A small image FSQ autoencoder, trained from scratch: encoder width 192.
Rows from block 13 of the encoder of a small image FSQ autoencoder, named by matrix and row number. Rows with one number belong to one neuron. Each number is 128 + 24 x the weight over its row's rms, rounded and kept within 0 to 255. All counts start at 0. Numbers have three digits each.
After each neuron's rows are labels from the 100 images, of 14976, where the neuron reaches its highest value: "colour at peak" is the nearest of a few named colours to the mean colour under the peak. Only what is clearly more common there than usual is listed. The data: photos of plants and fungi (iNaturalist). In brackets: how many of the 100.
# fc1: MLP up (encoder.blocks.13.mlp.fc1.weight, 1152x192), inputs 0-191
# fc2: MLP down (encoder.blocks.13.mlp.fc2.weight, 192x1152, transposed), outputs 0-191

fc1.250:141131129152146221123112160140143079091104125098161096179098115136146109117141088065121150144146141108094166114143133116107138112155138113113141134091145120133085154097159137143105133123152136127131122131142124110126125077165142151157073148118094151090147119132123096158150131158182155140130103128130126142133109127065129120140126088145136154147123161132126103103131110131100111098133085138146150132130145120116176117127083126108115125169090107120090128138116129121160110122198126144142105144124166110138152158143119133123103150127162092128127124129153166133143134170131105126
fc2.250:111167134129145063129139105125145196183128091157113145086138134123118136199129150128154073123125124118128122131094086131160130125135126114119161103169141122124147122132122123139099141145154146117109125129107138129124093124129129130144158128140154150127106127127116171129128127146085112083110149123127086134086106115207122132123133152110166126139095134125139156154084130136141132165131146134123137130140093144124127130132096163178133116122159122178140131122067119155112095175124135077133142128116118128137145077116140133131144114143133130123132128158124053168146140080155130160
colour at peak: pink (45)

fc1.218:160129075158209132143109140136125123140113142129125134124130153087158107141177062124129105119124150120110129159139116129172134131154122103116179141129109098139156088130140122143141129108142098127090127130119086111138105074128128135161106111133157127123126118138094104156142083118120119118136134137119170129118114132117100181145095092156105125193049139110130135152128135142159111127096110109147118138134101148129126122136085149131129136136110155114100131137137109117078138143117094190152111173108125168126125138143191146133109126159154114117101140127090151122105137128122126173
fc2.218:129128151120114130131114102179106127129137118111134137127136128128124139144122149164172051131097131130200128143104147127128129115130160125139111169172132128135134182113084145127128115128111141153214123114148157111126113127133120152155131135123128121128119128134163139117118108114091112099069125139160112096090106200125119125151131189129131098119133048130152144128128141129130128146132131169127139130139133113128155133078136085176079123132147152145128123173128137188125075153131127179133130130123144128174106085100120124109127130156132126126103146132134124130131146113124143107
colour at peak: black (77)

fc1.53:117135122093119169145145134129139121161128101165131121098100099142101120147130133179148130146182129152125132103144145094093133149167120130118130124150116144138117112124128153116143147118112127095129113138046135107117127128146101024082122160141113131171099177120130130129075109132126129123126122114135142134137156134126134105124142132102156149133151095133150136092128099134138132144151192087127130129128141172127071102096104107118126127094138139139128127116117142106125146103147116219121129113129133137097148129087104187128152155156129152128108151127084133114105135085135121138
fc2.53:119116131089113138099127126129116125184138104165130164109134131135126027127137154132154117148132142099125083134122125127126129141110131122076128148119088132121133139109145148076156137083143145129131136126132133132159145121106124116119097137118120157128121134104120118120134146102124130108116138133122140131141158139132117124121122135137130134140078115166126129160139123125135151129097121131109056138118137145149138104126124095131124124132136121128109121130109129111128135131138136255110128129136133131124134096128130164135138123155136116127127124128185124140135121130132136123
colour at peak: grey (84)

fc1.483:121130132119162127148113113103119155145125119162110153128144136125127130142129124102136093134128125129128127170093121129148063128169117134111142128121073139123135118117135136144123179132112153136162113141143128121126131116079137145168247139134148168063132155118125089129131157141129122142131153124135058102098119128133111116131126121135141161126105125078152129143121109089117151129108125130096118111126125145136105120121156139128107148129122065102149136134152129128100129139124104149128074145133131142100194128136072154147164141129130106112117090138122153161148131109046114108
fc2.483:134133110130129129121125134134132000128128128128129118131132171128129081126124101137125129136124130132133127135133177131131125122126150110171124123126128128121129127127142131107124121150129158110128131129150127129125131128128125122126024118126125129132125118129127129111128139163148135120125120123133130126115132125129136128123133128129125145127255123137129128135128136129178128129127124128122086127136132128129136092125128126133121128126128141129129125123107127127128125131135122128128128128122129122144076127133131108126096123131127143129127123127129127119129127120137128129
colour at peak: black (40)

fc1.578:175113100132171144130112085083090139129141148116124136122099104113123108175137120129138122108123103103120162137105129133139119127168177135135142084096133122177122093124092094123113133158185134127176162104098086122125111142116112139128158151126126112114135169112133089172143163217132159071122134143103112125125126117111099157129134113148160118127103136130146118123129131131111141127114109128169141128139115173128126174105124129128132093135131141125156126121175109130130141204119093183158119107162123156094150132116105133134083102117129106155130124127104131142141149178115125100
fc2.578:102121124124129128127161128133126111122128083128128125127130130131115137126120161151131130127123130147128127136132136126132126111018130126126127133132128128122134125127129138113124125132131132129136120126131128136124130128128142134115133091118128126128125128129137136124134134120125111126117133138133144111124128152130132131123132147130127120124000126135126129133138142129130126127137128132125124128131130117126172127101125133132122127117129131128123126124115127133123111133130137255128131129121116124137122127128133130127130102134110129130129132128158119128124126128118127126
colour at peak: brown (64)

fc1.541:144200136130096121138140153131114154131109128099204128145128130126134120115133107180119139129125112189103117129147103148097153117097193116121161124124122137128134138226120127083106124134121138100085131137130119120090149104126056135089126129138114174127135128134109147136121123146111142137132121152135134105154131128151112132128118144127122121128082115118128150116166106131135121141157127058114108140119124100132083145132213107128127108115147133106160104131074098068123144145109159175142142122117087129117156138165151129130128142121122135138112125131122131132169127115127126119
fc2.541:120026112131123081133092126112048119137153145109077137132133132186130104120128110119166119127124136143163130158130133130168141113137153070121127128115110177126092123095173163129129134112128141124128095133154138162142120134126138136147123131152128129156144111123121123104127126149144130126152130110144114113079144140106127158129125148150095108159151123126134079125144106112178129126119130131144129132123139147138127139148126076163191123136203131137140084139074180201129135131134119127068138113116138111113135124131130124149115127128129146128120123139135110129115137128172125173
colour at peak: cyan (25)

fc1.298:176148155127150151151168108144165131121145107131147131145113104102141149138132127175120128126118137105118158102123121132088129112129086153126103114136144097131219112119136090159148132121125109104121139117134132111141125139173160126129145090126109105112107146150120145153088101109145113114116098125127158133161198125135125122128162102100139143095027132102111165121108138157128133124094134140142107141136126141143111133129110157133123147132097121124129173120199100086110125120139123227143115138104128131136111124144162133123109134132124098120121155142127155128105123122091171150
fc2.298:120127154146128139116115127143126099128128095143140119158056124095149106135142116102152125135129132145148147099131166094134129156088132149183120113159127090157136135162115110137128123132119118137128129112158130127130133134142124138135132119189128130144121098133186127103117073125129118123126127145126083110127112126156129124130124141127181158069033133129108119076126127116116142117143158149154108119091135111125135153106113185126123115094132132129131158121131114133117106102120127128147099146131147127148255118136125114114127161133131129137108149115108143136112164115132130137
colour at peak: brown (76)

fc1.448:127106142147118145173104139112115139131146104130139137137108130132127134173081116128148091078123117074131146143117125158117111077147158128131127127122129133190115096107107127114091141132154147112120106131099120118115047131115126140177144133132132122109131159128117103115152123171161153133129131115140122143113134104102125142131144069129118133108084111115164147140102111120127148132109143133151152134164127171114106160124141138128139114154136095131199113132197134100135124161141115165142096119115129177136172144108069144164125124170120129128072070161094130135150155125094122139
fc2.448:102128122127129129128153129133126114119129070127129127125129130132110133121125151160136123128119127147127125146127140127131124110019130125120110132129128127117134122129137154113128125132133143127136118127133130133124128128128135130107137094110130125128122121128128130115131131119126116120110137139146156109120129140131142129119131156131123124123000126133127129134148137130131125128135133139122103128135132113126191125102127132136118128122133137131124126128111127133121102141133138255127135133120097118130120123128135130130139076134120129128129130129192117130132128128115128126
colour at peak: brown (81)

fc1.10:112130130071122051133145105133128128151134150150086157126168132137104126140121129122153110132163155166132133135099152122144123133133121176101136115113115131100135134116144129143153140132090141167145115128166126123104120153108151182177128157162143124086126163117191093146122132125093110133139145120127118106123143122150121120129095126120140097115070130077133143121120070125081140094129123121137128109136127131157065121134124134128127140128144106129113117134190150142114130123129123163136092137133129140111156142130101124124151203098128113094140132171113138124189132111041116132
fc2.10:078129143090128129131199127125123232077131128139125134094132075141087214133118131154081129111128122147125127143113094127119123106114128132056137128121127117129164127138129129127132126113131114137127128125084128128147150126127135132105147158135130104126128130128142123142128132095089076142111128142169190123143129167138159107129128160128129085129077129111124170113129137133115127105150157127128231135113128108133125127128128149128126129116165116129126132134123164129066124128133189109131131120100105126128149128128129140146169115131124105118138137142130133110114128126082123121
colour at peak: white (39)

fc1.625:095128136128138183133125119109094138126135121097128129097092133121129140156118115128060133118072150116124150130109127163131153048134130113114125112111133130172127102122107105138051099133168119099140124116118111126103141104122114147129196137093127134110115147128140130102161122184172127129160144133161135122088119157132126134132137091139157126123054097139140144093110126129117139149120095133136149137148147177131125155128096153160153147128182065145133134127138135149130109174140132184165094089128124122128141125136156150148123148125123127135113111128107133120139133107066115128
fc2.625:125130124125128127127149128134127116124134081128128133128129128128105133127125148153131126130118133139129129136127130127129128105035131128130127133128128132124133126124130128125119126121131128130138121128127122135119132128127129133128138094108128125119119127129132129123133135121127117124121136150131144122133131140133126131126130155131122121116000126134129131133135135131128125127133125138122119128130132121126178128110126138131127124122128136137127128130113123134123106135124131255139130132125097129134121133131137130128127105137121130132127129129170120126133128127113131127
colour at peak: brown (83)

fc1.422:126092122060131123161104130135141135145163128130089146148129174142094142143136112132166118133147139136115181112104135130132139136152112152110127127136128135069117126066137142134113139133116145128143085148152131122126111132117121159151127138143140137106139170128175120155129129136128132135126140104136080114102129132142116135129128083145146138138016104107137141150124086112094129125118111101144131121135120145135116114166101151129110181081144071131123123129109184140128119128151122215131122141132127125131197125108082127130145146112129128119120113134110144105182127078106102119
fc2.422:088112135057125071138170151133105130117135129147096137110135124157088162125095127128129133122112129136125107131120099119115125098138136140107152130128135126128154125090132127118130110092122117130134115114119128147132156128122164143062128149119135083155137156157139126130128171035068063154099122134133159137149123155148143125132131131132132086152075145129131146130121130136096128110144144125121152138127127081117132124126132158128133101115159121125119125154071171178119131122129222155129175116126156123188123160130142136129172112132122079127127153128114136098125124124122113110
colour at peak: white (63)

fc1.754:125086155140126139130097128097108127119135158117092115057123161135098108121102104086075128160128105128141149165140139159146114117121125115140109127086129128133114112122122130140140117111156124170169113180136132130132143197135131140093139135135178113142141134089121092132142140111108142129134134116164186127164125158121130120128130138188110128131041087115118124127131139093069136127124128124130143076119129105103170110128098115122094154118118112187113154145145172164144100134116130138136151152129175100156151172095122141146112127119126125103151116102111112124100137095128154129
fc2.754:127192133161119176131180109125174083130102133124146142151124167116102106121136129106101114136130137129122162087105127143121112187122032125118104124133145122141131136144114142164144132130095099127127133177174130104126139150127141128142126157136121110130138112100110124172129120102126137111129122113114164125142131120127161131140106115128135127114090121102133142135120169133074133133117172191119102128129081184139190118082107136109067120129123119130092148129200128098124098117131124141135125159153127111120129122186122114129124132123114122117150138129184155143131149129127128092
colour at peak: white (40); pink (25)

fc1.599:128111084138144204136132180126101142119126131097140117148085120101128142178142132148135120092107062086129171129142121176121123105097182129146122122146135155167136085115127105118110107136192145126119131092113116094131117159128102127115130130114110121141122144133135129138136092165136139098131128092116098136081159137099131153127162095136103119102096099195120097161124143115149130131159139162156183166140138153111115163117132142161142115135125140108211131118127108128128127164137122172154095102130126152128148122142137101112107099128131151119096111129110135140108155135137123125
fc2.599:101128124129130120124168125131126115122128079127126124130133130132116129126128149142135130129112125134128128138128140128132130111025128120121127138142127125114132124132138147121124128132131135127132122128145140134128127128133141128114130099120128125129123114127132140122134134127127113121114130141134150116127126144129129130125135152124124128128000125129125128144143144130131125131134121143124103129134128121124184125113125128146120130120132127133123125126124126133121103140131130255120131128120099125131123116133137129132129099138126133128130132130192119132131127126125128126
colour at peak: brown (71)

fc1.488:131126127119228112161101082130159173135128130127122127135127138128133069125144108128151125129128129113131127105097137133144128130237128135118129121109112128149141129086127096136130152106147122121075122128168127130218122112130130196169124114131132117124127134130080131138120139131117147130128139148121127125154152135121104144125112070136140147195130133131128131127128112117131141128100113128123085141123131147129084124131114125112135134121126150091139125129123092128124167142128065227113116146130138128116137119143140136151106125129130105130131128142127164136146135140132126189
fc2.488:109128123120132121126170125134125110127126071128129128125131139138121130130128177161127129129124127140131127142127147125134129113011133119127129135133128129116140121130141162116129126137133140127138120127135141131129131128134150131123127092123128126130123111127130137123133139131127123120113146135131151123121128160127143129120133155123128129127006125132123133143147133130131124128130128136127129129134129115128182122127121129142115129117130132130116126128123126131117093139133135255125131139123111122130123125129145129128128092133129131128130132131157126131139130128125134127
colour at peak: brown (65)

fc1.626:131117117119189127159072125099121123129163100127124147125154140137139119136140099091130108120126119078098129196145132151141147111186130122132172146130125105126166129128129142142137157127126131147128099131136147115127124122121106130196119103128135149106104129126080086132133129173124144111119139127129122143093145100119072147137097175133109122137065180089147137116082134151116145081085100149125118107140097118135125141146126184123139136135098128122120119114131110138128125145111073174150109162132111163070135177142118106137109091170128113127124099127128154127164156117080140117
fc2.626:130110112129054121113131117145126096103185074155129122134158150125128151121124181169135135121088127150130173177113141126162129121062100112120123103139086118156102120139158129098129096151123102131152125140128130144098108099171176138067127104131125141134119102140137116124131131107100103120114158131138130088096124146192135126104130165117121145107129129141109139131141143092148094125162153163114114124138134128107148139039127108137081134105160149143125139132131079149131102143129131137124129135132125127138110111135129130128163055145127126136128136128137086131124137122122091190
colour at peak: black (65)

fc1.266:120133099112147132181047128125151156139117122134130173146127093139126136167134119113144107117144128109123147149111132133135099128209143143109155102109138125169125127089104121129126142125149131099109083128075084129136066125096115196231123133149139126125160133129132113150150119175119130126126132139135087129124112147064087168138121093142142117126060117089143160131125124128131135128095144142154147132133136156125123132135098138127125127132114128129134110161144136116124106128131128125139101157118128146128164162102088142152079130127141115107091122130108097123147149123103127109
fc2.266:115128123122130125127165129136124100126129083126129124124131132130121143128128149160129130127125128146127126148131156124133126111010131124128127134127129127116138124133135150115128119133133129127132122126127130132127133126130142130114130106126126123129124116125130139123132138125127121122118133129132148117116127153129141129123135159129124127126000125135123132135149141130137123128133129131125118131131131116124156124115125135140118129118128142131120125125122125129118107130134135255123129134119118121131121128131141130127130103129121129128129131129151117129130128128126128126
colour at peak: green (25)

fc1.648:142140127121147142125109082128105139150157130131123150124115111138125149183128140126130127114110146132123135129122198124141136121184132148118171112118159123150121092126066128114112126144122113155141123128160101108127114135059093132174079155146124162102151145145179099132147131162131119127143140140127088129103109128152110146128121099164136119124036100157137136122114102116106161128127124139146126127129126175133143131138093149104148128098142102132132116132120140148139113120129062243154073128160144127131157133125116135129134139133127130103111125140076131127159140109107116129
fc2.648:111127130125127127128151128129127122126129100129127126123130129129122144128124130128128132125127128136126127137131148127128128121045130128125124127127130128128130126128129130127128125125129128128128126126124128131128133127128133129103128127126127118128128132132134128128128132101124116131128128132142138130131127131130128128125131131128129120128000129131128129130127131129125126127131132128128130127131128124128172128109129133128127126127141127132128128127118128128127127128128131255128137126127132129139123127128130128128127071130127128128128129129169122128129126127126129125
colour at peak: pink (29)

fc1.442:099125129138115144151184131100145132115107132118142126125129110136113140142072119118120129131118161133109165125123183105125129082126163125101120115134124129185166102120128168135176124125154139124108128128142137151136124126170130113132124133097128138129011102129125145128132183188165194128092132141137118150127128124081119089126147164115107124132127115122134124107162171142144118147132130143143092169133134151111125110082138140138139114105129168101157135119120129106109117117063126129098173119148137116127155118138136155120130148155126131136122129121032135115129129124146114137
fc2.442:128127119134159136130121180096147156126111160121128117119132118135066131138125035124128128191130120116172123130112116126170105119163123130112139128130118130113129113158227126145107138132124145175129134125148125125136126128091125119153127135126165080133144099126065111107128127104136113133128101151133121075136104105167128121128123125116128127143000135115133127145132132130193119125143128150159130128129128127121129123123131139133142123128140128119160132107087129128132149105125129110112098127131121128100129116107124129133126115137128127124144128135127146121158130162123127123
colour at peak: brown (82)

fc1.460:105116101146127142119068138141119103163127157147139135087162118125120106130133120113130133125117101146079153178113173122131143133216156147157158125148123127082144096155140117119123131123098154152163127121159128109127127108107115164187088147126134147094113163129184117119128165137132128121127137109128047131087153089153126150104138128121142151149118144145113141172113109119129133113121115107141122100151130129128073084160126124085135152124137111120131102081179094124123126119148141159138103128134146117100143133125114106121087127118129143133164102147131127102210125128113135133
fc2.460:137104124135063189103092115123088007130142126128129118133118149112134137181150158154139111121101132080162142127143101115119129122133127122124104128113095156134101140100115152162122130209134150146149134086126130116118079150122141122128104122090118197148131122124110116114125095175140155086119146108129101130086129103091124123132135172139161132128123111144125094111110133111109108135136166131124135133136134123131126133115165118154156119150124130134133110137134101131163103143089108187124141134130155135172113178075127127122112152140131125135125109130139134115134137126101133108
colour at peak: pink (26)

fc1.35:134102094132128248136089127127103117165128127097121127145151120123160148125132128161121127110127127123117172124096169127118123126147133120128137129097127132154118125125128126117127127105073098166136128128134130105101129131111097143152104139164131132122128161131131098127146128148111147131133107143084087118159159127130152127129130134110122099124002111129140128129121137127082129127145128127182124136123126129124126190128128103131153146129139084090163137124130126100128122162111151190128127123129130152112141104168132100133111146128123133118133130140160115121196129125053137149
fc2.35:127090129130097105127145136136110000122137114140119125126136133133120141122120119129141138128124133156128126134131197129123128122126138129130140119128131131127128127000130126117140122129128124126129128127091124139132136129137137143087113129127126098125129170134150127126128144110086130140131118128128129134211135132142126128129130128129127097124194130144149130123123137130127135119131154127131129124127128133125151152113139133127125090122182129128144126128129128127126132130128133198127129124128130129199125130135129125125127135128111116128126140128128104125134115125127132127
colour at peak: pink (25)

fc1.24:113148129109113052137119101106117134135130131152117150110134099131123146129116098100077113113126128130140174158089201142134128097162128120105137138142139123125135119124113081132131116125127127164130117129119116133098098120133199143146128136160167114116128187154151133129144127131139088135165140129148145128136130117122110122103132112142144127133082161051145194128102095090100131121090132090128137122130146134123130127126124146124105120127175107140141140129223140120094129130107102178137110131127133180127177131146075135143146155132125112121103125135106134133180137126094126151
fc2.24:092128118118129124128171128129127120122129105130124133114133126132102157132122143144124135123106126146122126148126127125126125101043129128107118125131129127122134120128132139117124123127130138132133125124116131130127128125128156131103127101104129130126126128135133130128130143102126104129121130133153155128137135141132125125120132175129129120134000128132128131133136137136127122126140129132127126132139129124125164126103124129134127128124156128131127131127127127136119120129128146255119134126127127130133116127137144131128137093134121126128133137134197124128136125124106128128
colour at peak: black (65)

fc1.92:130118122138124131153102106124152177139156160134125147158109114137131128182129118150150080092121127106142125122111124175133095152152138110122120103132140111251154127070093119111136137094144109118117108163121104107133109133118123176129128124128121118150159154137135112152126108154085136133127135121127129166131154132081111128130124070136118076113138112109140139127101133123139125129121125138128137140133137167129136136107128106131141117110128131120223124143148130118126137125092101211149091134140135202145130128127132147173113133141125129123106128129081129133114167120113100129
fc2.92:085128120123131122124173119137124111124126073124130126123132137137108129128129162159129128130122125143139127144126142126130129111012129121123128142132121127106142119131138148118130123136130133127127119129146132134128131128131149133119128102123129121130122109124130130119134136127126115120106139140135162116119123153129136128121136161126123127122000125131121131143154139130134126129130128136123128131132132115125174126111125133145114131116140134133116125128119126129115096135137138255122133140119110122130119120131140129128135097132126129128132131131162124131132128126124134126
colour at peak: brown (81)