From a checkpoint of a small image FSQ autoencoder.
Model: encoder norm layernorm, encoder activation gelu, encoder patch size [8, 8], encoder layers 16, decoder norm batchnorm, decoder widths [48, 96, 192, 192].
Rows from block 5 of the decoder of a small image FSQ autoencoder, named by matrix and row number. Rows with one number belong to one channel. Each number is 500 + 50 x the weight over its row's rms, rounded and kept within 0 to 999. All counts start at 0. Numbers have three digits each.
After each channel's rows are labels from the 100 images, of 14976, where the channel reaches its highest value: "peak at" is the part of the image that holds the peak. Only what is clearly more common there than usual is listed. The data: photos of plants and fungi (iNaturalist).
# convs0: first 3x3 conv (decoder.decb.1.1.convs.0.weight, 96x96x3x3, each kernel summed), inputs 0-95
# convs1: second 3x3 conv (decoder.decb.1.1.convs.1.weight, 96x96x3x3, transposed, each kernel summed), outputs 0-95

convs0.49:491541473522389438439417397439382457497467489517510505505440484470500585496434487527416500526537407523427519479502498492439553468475535511586441497428603506516563487423529497469488526536494486514481509566494496401487444525526516435492488409476390452499491520520376585494458474461392502491
convs1.49:502439506547626547559576606520530537434441529511549493594594474499557449508504541427510502555431593509526515504475498491497438498545406431363593503502478488513504521532514477508501556514541506498470493440572497549475512442511434538411540594582530513456476477500533390527534516567572479501
peak at: middle left

convs0.27:449603500520515509404475395466460481407455486414507474441497484526538487533501446523482460457482484438368504454445477482507467554488526447642470465477559439492584549448531534477536504480474482533446471472503492386403454469519506451417515437551432445483479482506413603542460523507423466496
convs1.27:538293522497504514568532582566550545506488469466506512606524490504491530508526586452486524539531521518589465566488460497475512382520477528362484461524543506492518487611426426500502625487499502512521509508560522551559499481501436545506514495502540514467511501501617448515594494516553509498
peak at: middle left

convs0.67:471487502498509503542479498518468551473479541502479508537494503498505417529517491519556483490600500461498469477486478532549513522477511502541506522520497492524332471515423478502527468500411508500529444468495497535495518328506507518493483523499500523183503528510494562444503524502501456497
convs1.67:509512495534539503498537508491532480465500501530498454469496493499497607490491494498465496499444524514503507487489544501480501495500496511507516485498496492501773546492528634501501519514608501500493517506523502509475499587500509520505501534501495497799501498498505504491506500497503524494
peak at: middle left

convs0.21:468468497483452473402498493559413452492440499496502487528505505510505518461439488477442504490507517512555473516530500475456498460465489490445521490492474545510564709462498485483510511505433506554539422450659477494498607492481336445509492444449509510489493649527481471533439512447473423505
convs1.21:501543493494412491536496460495539520501541495501500503411533513506566468503516507534534505525451455499493503471496506488532468544499504517587500460496475489497414215514511500500486503499462494357504535553312511467501429455506538548492490538507499494529496413495584518456565497504490509506
peak at: top left

convs0.53:489520429480415487569520516478540521499527511464492485496517499551524488557576698407490482493494518568530500532496509514538463504498428474440605494527510545467517406520511483469502341483469499490448466480466499620504486532527522545471504545528502604503455467453692484486489470519502525502
convs1.53:501538524523552491498479518521479517542408509551477516503485529551503484474387182596573522531507439520482511453512492466483499511506513466562483521484460490491459563500497582505538443493512523473501485513515517435558555520521536526473511497485500410491499510530374502411519508520500496493
peak at: bottom centre

convs0.43:500502510497478456478505498505502504505472501500503501477464500495499316498509489503524505502496500501489501497507502501515522503505509491375501498500498495502494482497499473502495458503472501494500501471895500498513474488502483494507500475505500500496499498500494512358491500502499504503
convs1.43:503506489499503542519499497485517512492506501500505500512505500496501587501503601513499499475510503495497499499500498499504507499500503504504494527500503488500514502514501500500499564504476500499500500518060499506488501492500458520500499519499507500520498500499477504619495502497492508500
peak at: top centre

convs0.61:506335536517491494535429463407528416532544516453491482429452406501485554536487516542436450498438471565565598418446445514529404488556558531536469530510520604553539532487651472491487461526466526514440540502489511565499473563424559456496507496466467467475500543542442476535585510476554522477
convs1.61:472484500481616541534521626541459514436453519537526545542517493510499480548485486487610539509598471476475397560509566492502602537487479445487515465526540444472424448493540501473505568464556504506504481559640494523410596530525374543488516520586528500477462531493506518501347511536487499478
peak at: centre

convs0.69:585420537487531475529486378469487442532487456469550455569528489492500645474477438483475497473480492558518493489427490456486408658507541547335508481482487490496554509594510504458487499498441500495544517498595475495656490503504412467506489511490452496606487503501463472531482514484458486474
convs1.69:443574501506508488519504620594550500504519590511455575505484495509513329508498517528533550501489497421448505502528483534526530233488476414505477518496510445509511519456500495534498494499605503497455526513466501494333516554484524555498504494490519499517541521500500500499493501488525510508
peak at: centre

convs0.72:478472573532548473476488549502479537541585532462520519509484484413508486491500533543477364288521476483472484500487554502553483532498504562486498476547490395489469537418364446508593460449604500444533513531467505486423530503469573424634490541528534515520512480466500489475514510561479509491
convs1.72:495495498498459516456523429508500545499494499676489504477527499631528517427583494513620524499508498526499509534502508581550519483476493490512472465457497670499533505580542590499497461506442503547456452490501518575590503495520557579313509409510501492504534496511513499466452486444486491492
peak at: top right

convs0.40:491469456535497468450508480559496515494374502501413480570504514500519496506572391609518484504485519531429508661485471485490534499485538503408552475325472455510489498419481433495532400513491466464445524475572479521429460448500468442506473452427496504436510411535546575509476472556558513504
convs1.40:522491482462533560511498507427533556499585574556561503458461499497496512468482685486541500531490512433537503321510492500528398503489489494514504460729536477493530510512497523501500510490498519498559487512424530454513539489536556549496500500567528486515506536466379459483517503461421500492
peak at: top centre

convs0.7:481550495449479462462466479461478466538495451502513562594503492524556454456496462499530479477610461499487488470505484510424488414535508513518575664434502346389489440468480466494576523504486589529574440556518466484458481479535469447436540483560420534569485470502462624545475471467512448431
convs1.7:512498520506513447501536512502484513550512495542493414495489495502469536500501545488487468630311544478471364508468510497509516542493473504509375494519432517470499481556342507501497515493511376493331516443510529492569508523506527495479501487488496505463530494481489336501517502514474529491
peak at: top right

convs0.74:496521505473516504476514553480503521480491501498483496298489503503487482512520504571437491524513581484373462473492506500525427491504514501526502315506479501498490508575475462494500507520497483510601489517573501476227475469534470486508495507510515489535510469485500503528490482547466558496
convs1.74:501503493503501497463508430509469538503493500479498497649488499512501515501500512495538498502509441504673509508500468500508497503485497514511508515500560492485509501494486508500493502500451499501500498504457505506881502499502501514474500510503496501494510505500501503581497501417542499523
peak at: middle right; centre

convs0.37:462449469481433517461461375576499560521528584481534555505491490441522469489496567523493500433531485446369530685491523514574513541549427461423434530520493527503511471462504349459507472454478541485518519545465546516424485463488506504489469427515504532581445502446502497519471492479362522510
convs1.37:498552479518538470468517715479509450461549501523530501506495500523635565507479364485640500491509502501537466364503487489489496498499553494531535502462451366498508555553486565500519498515540486490502519503506439370475494498500548504498504583491533442510536468510376505497503493507519481485
peak at: middle left

convs0.10:513517540537554492523520501497521501485520495505516433171496502503540468494492505544465518508481529577570514445506460496465449491548580474496504489449479518487478528525483502498508487505348534490417505495531503487421593574498493484472527477489497548415493411520528517505496494486531488492
convs1.10:510497506502497511498497502501522505499501488484496493760497492504439561503500531488518491466530496432437481485506533503533507561435399568512534510612510453474544504446517521503487550511677493502550485518501513498466383403496490621504519536514515433628498553500503482495500510502492509516
peak at: middle right

convs0.23:499423545523504480472490481511516500524503492472610529490492625503539496432492496484576429513533491536509279502571498513526521681442519509491479495506485353501449503503495488513467494523484516499549480483456487490473482492481487470328491490469498518477501507506509471490491509561503458621
convs1.23:494540509501492499507506523512517479599524649492431516486503654565538504520501506492536482620487496508483687516494479507474501413545501498514513501500511644514494493504599491488503499576505503497488502507520496490463501467496509636662515497529494466507518569500506493496516504477500501611
peak at: centre

convs0.0:469518505460469479515505512521413526435445447514444554500467506541488484484511500516467516530550616462418481415473490451434490437437509499489405516453618517503636519396433415482558518511588450457455462497462486491375545469527606488558459466488514482500533595534393507498501529486573466497
convs1.0:509476421546524499465503401492529549446513513461513427458516498500542507509480451544504538483427346532620557513499589521546485504509492488585574495525347495496331513575519522501439533510373502509508568499516448490595460496480446503438506532506481524512498410500502497503539523496502437534
peak at: top left

convs0.5:485532490472465469427500398502496467479488531464529721478540481489572435574510448480583529495489477443454494453500497510533477667496458465463445506412442502474511470466576452525514517499508450505596599521484460497466465545475490454455494478502517489497439525488399454514439498462487608469
convs1.5:494514502502542499503528547505510498605611505488486313506473589497495521516509510478318486504472491494504501526486495502480548248504506499545503544516549482506516509516545500502558513510539497502350572473528526517478530495529524490496496540510400494504508491494485523530513502501492446492
peak at: centre

convs0.54:535486530525558538585469561449476329462477509474533486567634496507456498538436495525410482549518499587543503483499447542546644503501583426440546494420527561528526534516512552500495471432521545538496522459558498505519540528447421555514488559423506494432484519517480593500506579439567458499
convs1.54:487445487483510477453624457486484659533523505507494516371325510511523506476509603478505484501513609475506533486505519481502331498521436541491508498589522509525533492486538492504533558496491455469513509545420486540489476509637613468452514510570492487479495501476460486500488478560506522498
peak at: top right

convs0.39:465495516432620427438489419528477481496462459462488530470532483469550472496475434742491498472524422388510554493477485493540462505508473450527439435562449431466434537454404465449493528485517553505464434501551442466399475490478432528479499466503522524512417506508456493455473564526517482520
convs1.39:557498508515395578508497524475502520518577519531508478481496498511478549498604628197526507507511666566508475487501507526519505494503533543524513513489578516502562514501500566516530459529491457554540504501494534536521501489502518531500510495537501507509548502499565550566493466481455508485
peak at: top right; top left

convs0.50:482449488503448392495531578517461525510523488523489627544500498497467499512519489487499513488438486505496484515497503515517461461534572491540302467498489490496499370483460455505509454494476592455505341511301516446548489507510567526511488514496486553433545543499526466573532463527512545494
convs1.50:512482497499584558513506489478502503467484461486495384359468490502499505503492467526506494495518494519508526490491525487485523507508357522523702658501471582494512544495486548509504519505526494507507589503737504602501481495500488488498502474504498482500487490516493507483490552502497432506
peak at: bottom centre

convs0.90:450502441506518511491462540499488499450468505519355502533385507496343515498506472564418489509496500347450547473514538491482384369492365501566535527523485477509487518459509568513509471511470457500644522519499502562461526488501482464521496508536490474491497613501510504466502515484411529478
convs1.90:509507518540500519497499512499580512572523530491700503520665505494563512494507489446600498495484510641547345541503483515498532567495634490491499507497512497499530494513498486500499526491486503509379499496492500448347504591502498552493510569506505530503491458500460508508487504531530484495
peak at: top right

convs0.77:459533515506482495515489446520474495348401492497559465561579488487528476507463360525436483497488576580399529492505532491575576511448452497472620557473521496500550504444524531532491576472586488445350504388505500453525349457501484506486493519501470502465489490503502519551478485499528527501
convs1.77:507448501516506506497508549462537498682495490503500485473462498499496545497472720517513488504474505359598483496502468523436494503509530510517244448516491517541493502501500485483498509500477541494638510584499501506496550508498483499497508498470480500500499503497491493473498503497465500489
peak at: top left